Rows from block 4 of the text encoder of a small contrastive audio-text model, named by matrix and row number. Rows with one number belong to one neuron. Each number is 500 + 40 x the weight over its row's rms, rounded and kept within 0 to 999. All counts start at 0. Numbers have three digits each.
After each neuron's rows are labels from the 100 texts, of 14976, where the neuron reaches its highest value: "fires on" is the input token at the peak. Only what is clearly more common there than usual is listed. The data: read English sentences (LibriTTS-R). In brackets: how many of the 100.
# fc1: MLP up (text_encoder.blocks.4.mlp.fc1.weight, 1024x256), inputs 172-255
# fc2: MLP down (text_encoder.blocks.4.mlp.fc2.weight, 256x1024, transposed), outputs 172-255

fc1.685:452566476560457499423570491512477541488483448534511582457465559459485487550523474492507515524506478544536464433453472500450434472508491554465492525466605454543499534537540525566449417467521508466465464470453410516491502470470469504490452504507507411546
fc2.685:453475470556495447436529472485534450454474554528436525534488480477560454467457490521496433439465520504529563501554543484607515510522497535504512461475567495477506533479460497528487476494482530554504508519462527509445501533455405469535553539562440505532
fires on: "'" (10)

fc1.693:458481460475531432475496524485500510461508533566551523510490511508468533536552477541507497444518462532491509475491477527433615500562498552529491485496496517526513495481592504539482445548513531430539510451561491504530497547514534498483523451471481486451
fc2.693:421465514492479596496459508520484505535507526578448509543562465440494506506499513470508511527496466466501531567500540526506512510547547500489502515429579488511548491557475560482525504509484538495539530436544464524497526484460537501541478566508508478510
fires on: "she" (95)

fc1.368:450435508466511475461488542498572525491525472468527503563535503417442469482542464506489477463516580522538465482430541512478469492399495571524463545461505524509498469500491560499480519484508495545513537502472562469456497511528511500513500501458548531543
fc2.368:455526438551482521484478500455495502582505573534528486566578502481494491460553506476406489505509540473493491469530504521454540491515528514472474513485469495548510529509495561442459518465458491520460600493488525481645507409509452478497512505552564548497
fires on: "the" (15)

fc1.488:504507506401523543505449551485508498428480519504442495461489538440563510566551523486496493594427478466563483529438557435555533464445519574526541507503501482440483463510491511496457543503374473451508426494479562476457500485529509537570449495571526478496
fc2.488:507495557508539491472535522453488526477467506523586465503496442525509462472533460532569475464475500506498544432572565522470488544490521577531573540551455527510525545507476459488548513460493448518551480491505457433410521512530578494456557531529525437420
fires on: "she" (58)

fc1.131:508583495504544534466536520431548527471500527523501519573482510491540467514522436480512428570509485482532511464449540493452490502434505495494484537501527493456497521474542457501506479569532466471521573486472457514464479488439538494512468576537525466526
fc2.131:541557510481565483454528572466509555448494522497473458466469480483463587469511402487572465482619440593515536562547496530530501453506489548467483459550526528475441498497515523506492525512478512526549535517472539530531539437463527477472463438574513564579
fires on: "said" (48); "<end>" (19)

fc1.400:581435489523492475583521529439473479495459484534465532536516518568507488505471515575469483540437477475525482491515538498466473586469498565525560464534488504508506539552508576435444531468557490491546452508466570504480495486487482494485448474536448499519
fc2.400:463536481498469503506478577500535519536495463518560532517540467549518526493517463429521467535558499520512508455537477477521558466516512509459464586474426479469513537553546473428501486514528437524569480478540477482496468494542438515528436550509535452512
fires on: "<end>" (23); "on" (8)

fc1.240:433518559517465506450557514464493440480433466492541425539532497576486593513465483436532514481544513504497527442468528504530536535522539518517542495461484495454404497481490503560445396524503524506458514470470437441464433541523444533520484483516496478558
fc2.240:477511485522477488517544465455487447436549453447473478509521528582468455574452455503568533489520501500560536498418419543542497540478468504545468409524578527517529474538570518502465491563548520475530536498504448510473593510477503499504490488492472428493
fires on: "his" (11)

fc1.711:489472495574447470410501456515568465459424512521558547569473466458515483549461480468497479538527523586551531489486541499571497505510467541539553504507476514482516465485508479560473457500583464475456437548512469464540502490497436526552501448521490558530
fc2.711:529561395455508525471494530450477440508493523500495520528485480554558452505475468504565520459505549477551538508507476478564534518417498509508521500494497462555390538485570473551499533495520581528530547457523456515490508540405545499441478512518594445558
fires on: "said" (33)

fc1.284:413497463494478521430523504530491500504495494529496487489498507499476530556423500459545493553509517530525510451467532490492489488512455536547541516521482450389417498572440558520522429495500505461536465547507524561475528517486507440525455460524514540465
fc2.284:466524540542480514437474530480583473502557453504565563511528488516561452491497528524482510514463548502434487466518453505540523481407468515483556550471443495554481504505501514518499460529558541493538463569449534481520507499538512531511433548485595456484
fires on: "his" (13)

fc1.40:521519485510518477471484522594565545504456475493521452498555500479521480509433436436528548553491442485482462467550526480544555522457445477545546532529479530534501482547614472554507445574435573453525461517450487465568535487470528487507563513555454508485
fc2.40:567563468557571434499512516484486535428517451459507536485466495511548522534544440536521511481528572550506480524515537507406452421499464473423516507500525508493429512486458562518552448506541427504487430521517494518471428500472482541519428449498434495483
fires on: "she" (17)

fc1.216:451464492502478619395519531523474495482428489438462412487489519512563457409528528471488527489476448484439500445486465538498492540452494520514598557428457476476527471442531576523443525578540529501501505525517506510496502517552510448522509554546481466605
fc2.216:469551517513563446515504541484574452540502551521474516519525503490519526491462538422494440501458468516452464549459512536515499551529551451520491527526427540529504596529443487502574506434500456428482529490532576462391498490543492482522534473439465503550
fires on: "as" (11); "for" (7)

fc1.57:572499500453516507534504473465466499514480490542495501507522568518476481510456519482564518526497435517531475512514492529452553486490490497476532555518509476535501452509562501448529489493541419454539512499551472554520561524578426521515516510495470547517
fc2.57:563499541524527491510518443549464465443496532433527491513547453515537568514572461484513586475447527408516544523505556521507494540431530579494506482525427505466503517535477462550553479501475433483505472547565529458456494545464434443549525557503476479489
fires on: "she" (23)

fc1.571:490448470511474522440537523492521494501547451479530531443474558517466520457435463500542451481489438471502448471501512489507546481549580475500525526572473451469511535451510547502459532522536505485442509506543550457527541589591451508457541445489543563532
fc2.571:545493488511527556512441494556572494538518534501510467459555413423436606575508511496502468491419500494455489453515518457491456464599412446609544507482554493494505452455471509492570505492456502542492485507472522499463463529514415463545533482500469512485
fires on: "as" (10)

fc1.678:456523534528537534456457598508550564474497478504536480459516408534533519506554390529557552575506451477518547491400547430476515490476523517456565497479513466470492455535544518454501467432469485470421513531532536535450568442531513529556513455468440460530
fc2.678:544425533474481492587550463531548502509479539502516460549476523516426467541489472483476372453467460441518532485487519495543540474507553505538535489513499476515495471473565526496545441554470511498510531469515483478514499568543495523520525483507547489475
fires on: "<end>" (43)

fc1.506:528507511574522528502525563439584538505461481550578492532538521509524513461487462520462503535517445520478539498508504440525531528433435539497460524495439524542513446485448536531431556497447503438510464489438488497484500538496487485535518440566487496501
fc2.506:494483478436582492537473495576536532514559459492532478443481511406523501526459572526554419485462492541499529482539485525526499527507535447566502506483522460496505478496526426471581513486432495511566548404491512480416491500465570505490498456516527402503
fires on: "she" (31)

fc1.9:506525529517400457451556554435534491437472482477428489561458519470552460481514464551483609515528557535510513554496547524528531523520463543527505562464545439442472556465529478458525461504451474498474540519512432541526516504452484507523506444529444486465
fc2.9:541601479479391469493496489464581534511492569563479523501532492464449513455525508534515485532548463501514538441526510478482524461549490540490488456511538507483574545490439558426533483480513559568500513526489555545455438503505478548486535471484531451557
fires on: "the" (12)

fc1.211:524458487478468488449523517442535467524496469439550490469480485547530551526477529442579562449538518468504517487523448536481437552476531551476518518472552483546526555544468481453518568519529468485529518505457516404494473536489454489545478467489505427480
fc2.211:485511478575505540499623497534517411564489575600507498426503491529521499535462494444458459546459457419567542448440508492476530499518460479504498529443535418513487508530616516510507517579560562505524509457496567490569478448473480522528459559511440520499
fires on: "are" (8); "she" (8)

fc1.589:458486499498479496462497534494557546462372535522521441446552474532557548450519428503498445534511540513442524525511529485547566519463482570521574499506453431468516458477562535518481461486494549523540497470502509480580517457520479538464521427507518522581
fc2.589:471525485465501530508528413558475464545495547490503467478553563509432484504468471564531492553485512511521523458450567471481500455475439520546469490496498533430509512474528496518486448445499570518479535553501497518504471490471475509512564459459525465457
fires on: "as" (10)

fc1.253:520543489501492519563514492456532517429470468515506553479530524483462519448497538434507454535487510472527507459452465554582567535464430437497497466483540462514420557495525377541483508452544535452490516480416481418461496523573451479506470528494529564503
fc2.253:475494504465498587493423437426471547494552445505479525577483496474510529464453471518425496497504498507476515431507446470505485514580545524477473476492499613544523515445515510569451520520545507465483409481541434450519464506406461503507443535555507589542
fires on: "said" (67)

fc1.732:549506529479531510523483475487545435473449537510505520524518515453491448492528430553533517503447511510503425501560460505491522479465494521480482472450473506515460479521461531591445543520516459470467507499492620467505591425459501468543503547564484522448
fc2.732:497507497581410501509422517485536541462559526510518415547393469457463494469475498512519493585535500569480428515467581462522435515424560474527480493528484487372491501474473569522512445499594408413498459501538444500465532562457508445498455486523522362536
fires on: "said" (9)

fc1.691:490527480520527494541458446536549494529472485482519532454522580514492547456517498470576479474546525523492500537434420566476527465506519493503547508533500520421485503465535478564463482540489399438461532508476524516515545542583440486478450456509490522464
fc2.691:559455467481448515510534539515451486526468469447486470483503470524448486493507456488500496450440449519499474461399535487459561528494475548457436488543428388424544529491510515513511486515561513469581496444523480530492586438426508537582440506549549469574
fires on: "said" (9)

fc1.107:458459551518474578502514558525573520501540502523511578528482452483488456473529499432548502472516469456491511521462492546484544470463411561611493461542538559470498512475555532585456513490482487494466510438552512412561532554500456448516458571466548533515
fc2.107:544521496449418504495416511490495498505463467453454401477521480475511467534481511505405512453528521472535518484495486499465450473440576503505529533460454492549526506475532572503541502480515498525454532523449572521500499455446537502440582451567534454484
fires on: "the" (10); "was" (8)

fc1.7:497508474524469514489552503540550483503512544498434509500489502510559431518540595417436492509509544443511479494471471453491565524499511463538447500514497556467454513489453577474471507540486556458463550521503581492482484466500495472583485497513470519414
fc2.7:447504522542494447530489509400541527487577487510583476461560494503436488519484503466511531531482525462485412535491436503547429557528460447538500438491495469509558499500509488480566523467504477408468471465506509482569560537525406435489605468500501489531
fires on: "<end>" (22); "she" (8)

fc1.668:520545545500485561460473516561496506462503567491497429484499441425471445472477558530496463429531542496467476438569555484507529469499521517492531472530489564559474477472506470516526441533542453548498580554485507499503492476514487455349465544436568523479
fc2.668:460461514451456419525503458552455504467490472497499565507405529594529591521473532410546576439531498586491513482477476537513480521533585482530509466502509457453508540529478471451506490511501529545498439474501464507380492476497602521553561597494388471494
fires on: "as" (8); "was" (7)

fc1.113:465485524523509445480491502529516446449490487577461488455505447553473532547541489465501536484552549525537502490455544528528496429495520507445498512481542576475476433543498505536456510448499463506481496466424528533510447444535515480465524519511507451534
fc2.113:529466501618498497489504457522495493510492466512556495443478474481484427495470555570529493566508459442532421527539465499492514547535425466528545430525472500556535523541479522481523552417487476461519551454532495472590530501561531463509536495516550516442
fires on: "<end>" (17); "of" (12)

fc1.421:496523517532504429490556554493457471499537533454423557537423436433507514532508500537548553501501517525482491526477499570481504514470419559527570534509590521493553523526505419532555546520458441491513468430476474505528503493439485513503531481510532503461
fc2.421:549491522508500500459463409499481533481501512588483426517599496468482563541477516466445458533474457454554530499484554593437465404500463451540468512488510495501516512477552512528460501504503469476504521469502533532451503476513551447506419511531453506560
fires on: "she" (9)

fc1.644:543488537512510457521462531516531497515475512560473483468442554559505506504443564492497553430478475470514504520440498486464572475488519560461433561541502511546592441488580560514473621546511529543479463570440502484521537455508464514463497447465508578511
fc2.644:481501518515451427560531425491448458483495512475459461508492496508453508468449535420501538488520502542476540467529542577461509564498395564601484600521491426567450499518543499480493479531501548505490518506461576522502453509511547494463466452553524486530
fires on: "<end>" (16)

fc1.356:555537494528521504484382471550587438484453515478464568498567555509499490478487509532466454535471511516480473496482468514547488544513511567417483389487507504419462566531481528503511530505531562498479465488433416466522435458509474557551489498522501518544
fc2.356:486508494524491442464606515486470492440410511471565441454425445472519470437505471464589499490608483501511422540592538531511503541543482485492532497547487501475435406547517420520482510454467436507529548496434482529424537507505481485466546498493548450426
fires on: "'" (7)

fc1.322:497563482476494470507499581438456536454544488499515513506458438452515502513490519555472536513519535546584483361564500516428472443464492508486497533466541540519481514524441405454452524479483509528476443466539462481504546435443616551439444498472513429513
fc2.322:516448456472510479506470507421510449562521537634493435499579528461500525510474525539462488486500525532378542523528498511489468504481491514570549460417505520541500493534526521454518459487453528486496514415503478566489442590430540470501539497489477455530
fires on: "she" (66)

fc1.614:553487476554428492529514519479481528472579556556428476483516482407527533456520464552575528558536522509511458537467467535494593477462463588538545501500497484443479492500583512503517515506504494513520575468466521538517512535485483517508529472485517487523
fc2.614:488489570435513444469482439515508483432503567464462448541521518511519533500515515526454527523420459446495586490467509508491447454511423521508509541448506451493531450478473493475507446553435461584550484452498497512453539483443488455497493578478495541519
fires on: "himself" (8)

fc1.542:465506416537513501500523543467543564429531476469527482436515477534529447477502486539472446515493481572531481535502536494473550517486485518526519488477498507559503528468578491590490548496495550540549509544464514482434546547544572542465432459521476553534
fc2.542:469513524431459416460532456520482481550547599535533424471448491467456517464548508495486483517518516493479509507521523510490489533484503539499512459487601455548479487457502556489574521419476500483470476529508469507512549489477512534478521524483509510484
fires on: "as" (8); "are" (7)