{
  "noise_aug": 0.002,
  "input": "log_mel",
  "encoder_arch": "wavenet",
  "encoder_kernel_size": 5,
  "encoder_widths": [256],
  "text_encoder_width": 256,
  "text_encoder_norm": "layernorm_no_bias",
  "text_encoder_bias": "all",
  "text_encoder_parallel_block": false,
  "text_encoder_inner_norm": false,
  "text_encoder_positions": "learned",
  "batch_size": 128
}
Rows from block 5 of the audio encoder of a small contrastive audio-text model, named by matrix and row number. Rows with one number belong to one channel. Each number is 500 + 50 x the weight over its row's rms, rounded and kept within 0 to 999. All counts start at 0. Numbers have three digits each. After the name is the row's rms in percent of the matrix's.
After each channel's rows are labels from the 100 clips, of 14976, where the channel reaches its largest size: "responds to" is what is common among them. Only what is clearly more common there than usual is listed. The data: read English sentences (LibriTTS-R).
# filt: filter width-5 conv (encoder.blocks.5.filt.weight, 256x256x5, each kernel summed), inputs 192-255
# gate: gate width-5 conv (encoder.blocks.5.gate.weight, 256x256x5, each kernel summed), inputs 192-255
# out: residual pointwise conv (encoder.blocks.5.out.weight, 256x256x1, transposed), outputs 192-255

filt.97 108:439531466515514525544493484432506468590386492370487424512530424518525511556481489385571484477441537509500527586495525550386559483504529493484528565524404474491468420484534504467554521521515498
gate.97 105:490489491509522436500525469461562471545494488488422507530530467499537403425520587567436501521411455457456505455414447495463535447556537462433542464506477447533448386566591572531502548488544418
out.97 091:515503560550440558539484595582518591531506468572498447568569568531470400458458463507585524474528498545494475487483445460434440477537386486478456462496538599531516501489442446455517530498619408
responds to: the word "he"

filt.132 098:476551478598509545563554483447462570592446507491495517519488568460480567478446453507485497467496598530432495494473350496549425536451494456568520550548551598514516560613626511473528516492490422
gate.132 097:505449481466484574464542404485538518441573579585564543497452416432609489530477557478376447571519522525478438418481470486460503583517453472483547491505578474415460556560549444498506496432515445
out.132 092:466444529409497505471509522421513440475565547514514563493495519534484541460540451556523551441522516535514433575550568504529542562544518539525505533418552474528474398434539515526492494516574506
responds to: the word "was"

filt.80 102:537502512479514529498381499485583427491600503568479479412519527464522515463489382427537550464556532441541452458538473463591474496520465547458516507525422440453528460493460561542449423472586553
gate.80 092:489564492511481426476538412494474422432481561531507517483539477502428440607386438515452485491495439393453428461533494483593538454442513526552505404513484560564550497407429479423530388570546497
out.80 095:556515575494448435460436519486539463485469472602471474382475539567456463517600527426516519561513480498603546399472492479514442571399501517485464519603504506448403507405542582520444460454505547
responds to: the word "his"

filt.98 094:458510430470504458512478517540539466423491571503431480472460541501468516450445522557365479469475540457454551410543481474550409515538457480469569550525480433533540547452539516526439544500452533
gate.98 098:458537468492588434448459399521531524405553439390503569481608474492526526467433476518433557505448440503550539512500461478496476623508478556533451484481434526592506453556496522495537526508466400
out.98 089:494415466486499472492556494512390490488439520529504599524554429549524353501485476461623486480588452501460488501507545552459562497525504519517510505468506545416548601480557512414519491513512493
responds to: the word "was"

filt.28 107:401450518591471482571517543531496508529540585528418503491533492471472473484469501504466510446505563508423500518564452485436494549365512432522508489404468515475484472407577451500477480553458481
gate.28 103:536509504489531450469471478589553506498589435507529510515505515434551382545534591462406545449466466428472496548403456465531452512484541479496524442507485519613458442536446482568486471496553396
out.28 093:453485446471493413539510395463449458420468435560600510518498488493419551489510408518508502510466445424507454557539504525515573586474548490567513509535490467584584518469538417463597440527507434
responds to: the word "i"

filt.206 103:492474463497529504512538575480485500469479545399529450550513521472626480451497528528477441584483468557454368491490498509400462515486487508467604535468522505552523571469557566541468485497455579
gate.206 102:460471553416527451470475534578477470410529377492539481454487518453503482550414607498505523502584499522501422402490448535502503487493502515496508431466498464569499521418474479541536437505429542
out.206 089:426541465382506585638489488517469421499452624551480501541464448498481515583473391536509533532572555453455478553511541542517444445527415433490487567488471614523492517524489523442508491533542408
responds to: the word "was"

filt.167 108:543498476514491516550498564520407536440526535485503497489578561460530508498459507479460458574502504471586503451537462491426579390570522505578545495439469486493419540450496518459470505528518551
gate.167 097:431558530502503393540542542404597472544540560487572546552459570498571471502576514500412437475487471558488454479484459517554469430517480555545480464516463571474520471563580482488523520527317505
out.167 103:426555449430483617487521441513555571463456435529455470546451479417490516572547476438382529609425619545493523452541494420498502573500513565538423505573501533408525506476565520490518456479439598
responds to: the word "was"

filt.148 098:481516541506554494483487511489507498363587499453505485512563467501431460478419528569454476399438510458455480490451600511494516537451499503466545487494356542474404504487484465449501445476434402
gate.148 099:487484512521453459534535429549491408496483560511464505467493469531479438401560584514443524528565566505570496440372394487551452410586563502507479472513517501491517468541459482552503499564583484
out.148 101:439495539472491527517384513507554467451571489501436488577600550402518534537525475544482426535541490527440512475544466531553485507468579479514489531458437427519523617483502505539399549485504494
responds to: the word "i"

filt.220 097:459419455565514533519524503503441463512473445447498532423420540471471508513540443452515532470500394505508434478520459444431523463497452512455494544494444411434509467524434595640520421445526502
gate.220 102:484609500383509565515423434386460529454503521482558519430547553517490493578479454555435499529505487546426430484474414552543500542448393465437428389492440469527576531487560518508476458537499506
out.220 091:528479543439429543471512487389477435500605491505485530503538556456517518619491466531556503562495527462514535518467553541561562472513450503512544454447542501470455498385442567504488454456468490
responds to: the word "she"

filt.229 108:529474508427353515615570500466512571516442503487479534594474530493552454491504517496492509495519433592530586465479485447549539491430457523555425583519573520542439455568527520545444585529409485
gate.229 103:521492566500498508431536477478530524451531514526606461479498474522518523473496493617426479536548465445441437453446515498494467428503544541567525537477511543533453459452443484451530462488570594
out.229 090:502543494508612454606440526464475461522521524365504498499399454467493509449474517602488464452627518505517473501469563513421553452478524525514528513460513500472499542442505505523477569528468455
responds to: the word "said"

filt.19 102:433563557535512508577477539529506462504457497446486557495572532472475387492612549440471497490456480548583444519580549490619541486520540472470492456508521483543459391521538531540447510551543506
gate.19 096:465443383490535467445549443469551506488605408487517573454509501549470476488451462592492427546447478464447446509492483467491501475441447545580532436467447470484505541442509378547550472653497505
out.19 093:616494478449515472535547558430495544453470547461488396566419496454470557493472474461481509420517435596519545600429420499514353515535381474510526436533527598485506454492478559491478373396478516
responds to: text has "you"

filt.246 093:432492458469518540636423398557420387576471593450456435495467458447510575466463474591378494461491539476480406463470539516404492527460600536608437517499463549470499473525487387561517487543541418
gate.246 096:456561454572491525488548425526487546509459408460528596560409593512419455575458549514404466519574494528429470550416469481384429468581389483475492438455470530518502529555570540578479466498532514
out.246 092:495455482484524490431506481522518433562508512420516463553484494498501526541480364525390497583443522536631441534524521483525508537514555445481549479551579434405489497500515514470436554466505540
responds to: the word "she"

filt.96 103:517469530521538577561482494507531405426490475475493510489490522511481565551435526557565513522404595496551439541478485536476429486494486501543486480521458543440450511475520558395453575572559463
gate.96 106:521483506494547466562482517439415531447643560544553510539544473541518467475478520626473453478408428535471463546485495486519520536507456547544577527517479590568480525590538467521530461466439413
out.96 095:447464413457464431496542451514494568490533563486633534530444508494507541462489581522553545546495493494535570487506469478541416495511482535375530586355486484586502516476431587580427451495548476
responds to: the word "she"

filt.141 109:443495435461507445477489410475532427498538457526478385443397587608397505454542562535511546570474443522532511572504513453504461446447466518452613406499485529460489422560447451594438489431514537
gate.141 108:514503456475469427506502490457534446498509496542529532521492458525467543428490539544444547494443426495605548504441526505459417414556538492586465438547464504487447476520530516479520550564515466
out.141 099:526436464491460504418510459465537533505520524559477525525432502343442479459428547455442514493500514476566465453451530464457524476504560532509517489520548468557533565597436539577486506439579531
responds to: the word "said"