From a checkpoint of a small contrastive audio-text model: text encoder layers 8, 8900 steps.
Rows from block 5 of the audio encoder of a small contrastive audio-text model, named by matrix and row number. Rows with one number belong to one channel. Each number is 500 + 40 x the weight over its row's rms, rounded and kept within 0 to 999. All counts start at 0. Numbers have three digits each.
After each channel's rows are labels from the 100 clips, of 14976, where the channel reaches its largest size: "strongest on" is what is common among them. Only what is clearly more common there than usual is listed. The data: read English sentences (LibriTTS-R). In brackets: how many of the 100, against the usual share in percent.
# filt: filter width-5 conv (encoder.blocks.5.filt.weight, 256x256x5, each kernel summed), inputs 128-191
# gate: gate width-5 conv (encoder.blocks.5.gate.weight, 256x256x5, each kernel summed), inputs 128-191
# out: residual pointwise conv (encoder.blocks.5.out.weight, 256x256x1, transposed), outputs 128-191

filt.28:510531520479477529456469540453516433479495566499459497473428531515473458460427452501542570581475466540511438531476570494509381523492478501473488411578487539465538454479546445503519466433479513
gate.28:526488505550488536553561521489534437540491496492420484536446476546525535499483515547540408525491497513495510541534458497477495512580521522463487487485457489443414458484458487504528560500542508
out.28:568482468530538501542482528494496525515532463473505454503490545507504531419462527536459433463470533504475559560527533538478497481515495516553428509482491469462550468573443489449461524526417450
strongest on: the word "i" (70 vs 20.4)

filt.98:495447540511512410419458476530485469532490508534527551477463490509433531495544476502511562492447480524528546586548577446469483514450471462500457454501513485510517471524561529525461563540495534
gate.98:522588515436573497545524531481508476449510527438533487503484514538379511482529450464542461500525504515510564546511491558506505493521503571497496528509465498495517523494546482519475596491553517
out.98:428538544504443401441588499539504568514478449550546452516585495487529494484563563503518498521488498531442487581528450542492492488463533482433423478459492571519559448468462549422520465570594469
strongest on: the word "was" (53 vs 15.9)

filt.148:515472448496464508444492494442529423499521501523489500424515534505478437457420493551479499591529471508469408508493534481540527563474455476474519471484429573494616485461506491524497489475458512
gate.148:486489436529501487498547476574559573479518460558530483524527485511545535530559494464545439432456493506520487601460434526422542482521459480539458512416510513493483439470487466569456526523607536
out.148:542553505531521506526338533490515506469487516505543523573484476538476540494497428465443543494485488487518587465535472480466520529457477445484564464492485530465410525503486457452420508567492450
strongest on: the word "i" (42 vs 20.4)

filt.229:484502442530468531540470511472538493455427453604487445575464505512495532512455547490439462490493530547424499550510445499446491515439458446562496567483537455495462559554457511543522477565467480
gate.229:463522476507547526460523505473517555573519497514455474604447514457465464473475491536429496417444576473431496543491524500479503564569463469526470508463492461589504525479436481495507518536484495
out.229:511464503434529476545519528505504586459494415443524467493558575507510609545506485426473517525553528522487451468425492485484544477456481502490466469484516485474553541492497492433513492403430537
strongest on: the word "said" (27 vs 9.3)

filt.246:518502460507491512558522492543516490521412541443509486498450470553447461439490498529515466495537508528481538492483565465473482504517502508486520571488485544481474494456513431459401488484419487
gate.246:583513489560544512427487504459485520565577525536485481565508498570516418525415455543453537507540481524449561464511456501504486531469475477510489485473520493458457474548520468460480461490511458
out.246:578535512395481510418508561445515511495495531516525504535508506484498522486443497458494512526497493480495510540545497470553496546490526491486520522456517494540477484505505530515546485442488439
strongest on: the word "she" (25 vs 8.5)

filt.97:530520461408509513496571534512445521457487565492470532550519433532515496536495472441518496484542545518551476485525471478504485499506456527519475488443493505495437492489486419552537534422520511
gate.97:507560465552547454476452463493573541544559549474524549486534480508422457525499475544455502521433431473553534481507459447515532486501462490544507543425514514478476499488476534548509564475477544
out.97:478485552492504498446583501544531462494451479456589532545533557433505535436530495534528512465497461518487479540506467434440476540471480481539498551434525487526495540500460476451478520571524510
strongest on: the word "he" (51 vs 17.5)

filt.19:461485508520458515534478459428517492500483524555451427499528558467476513459441483444450463538503485523575552469506464557497535527509494497506508480497512524558544478439482520502502474469460479
gate.19:494539504515467558412506553470492477475515545486520533564539570537525493493498439520498474458491483478457452494509501531498466544546508495534480493533541455486507510479491462473488558526562559
out.19:504543436475431451486474579456473520454555495505520499536494480521455558455472523449461481544506445452578536506505472413563496486542518596516574525471497492479495519529471506438479513512507496
strongest on: text has "you" (34 vs 14.4)

filt.141:543577431581527491487585455500497458467536515544562528448527447412457506512559476496520524497498488473507542485476492551482554430463423478469452448510453498445528545475470538502455542539546524
gate.141:539465522509467487476546504489569442530501469531562473429557521542487530579508517443539470521506448475576510473492452528543467417580460524505418438484493574502477518561479478547512498495612529
out.141:491499530520466482484467531493498457469536464622489520559459571487515485476534609493499514527507478516495443498473464458494488553548479550487475521461500585489472427447522502510489557457457528
strongest on: the word "said" (32 vs 9.3)

filt.206:508473572492421611514508548476483457450457424542440463493457487497534489528456547511511562455508579505537417465434531411475444449487557484529483477480553496509380482513560495492519539541534537
gate.206:566531443524528486487510460476511488536514389457569480544486547542434550531516503553495457481501590598465530470526543513549521499438561500485502506433486501507556514454445514511449537503501507
out.206:524471516550531525461474488445561480563508488549497513519498581592517504510503512500427446455495478527549581518535506551518444506515491521529450546525481439450449515481515467509561496507482465
strongest on: the word "was" (53 vs 15.9)

filt.111:521441540515424502462491500472447467459527462486434495465465507427513519506452500548436574474492459495588408507497481440561470478519595483573423547507554512549516451475508509455478492522488508
gate.111:554525508508471435460559541476463530477491432556513519532470482528475442555498542444471488499496425447495546549527442537495457487540504518464474558485504513462498473598444505569480484526465530
out.111:515524521492499504522523487619463514454543540616528507524520475479556464532576512444500474467471482578511524466525468540485440510444400517536496544516501482521562419529450494559514457511478471
strongest on: the word "said" (43 vs 9.3); the word "she" (26 vs 8.5)

filt.80:466479487462503510487524478483394535457533482550509501408552508460560479521541542439479546467470529524503550422514540555541555525464480486561436485526476471520485515452495473560513586492537475
gate.80:562515533460548540457580508495505430489476469537496458507466483604467445485468509526483534473475516528487554445455464536568490433477511411525516553503528468526524495505512497461468535446527496
out.80:456507505574520508465440493548506460546582484529424436456499457477460476483461525564511505499542513505515486446483444530541468518458494477483520550468537509513490480384468514499533531485443491
strongest on: the word "his" (27 vs 10)

filt.252:539461472491522420474553472482545502423539468510475570465512514547462517495558494444471528533509475544498495483505509433514536450522528569574442479468520514500485531568495530489585505459571576
gate.252:556484476449570442501511552444542447477465500451506532485436518612438484494495507495481471485500492514582533547502457440546524449476555473458531441485564434537488516534464447481499581478526428
out.252:533560498508513510509520529520437496474488456527517516500399495392405515560506487482467473533496488529448525517525493453506472546398513487461548553452514521531548518500531497530529550502555517
strongest on: the word "she" (35 vs 8.5)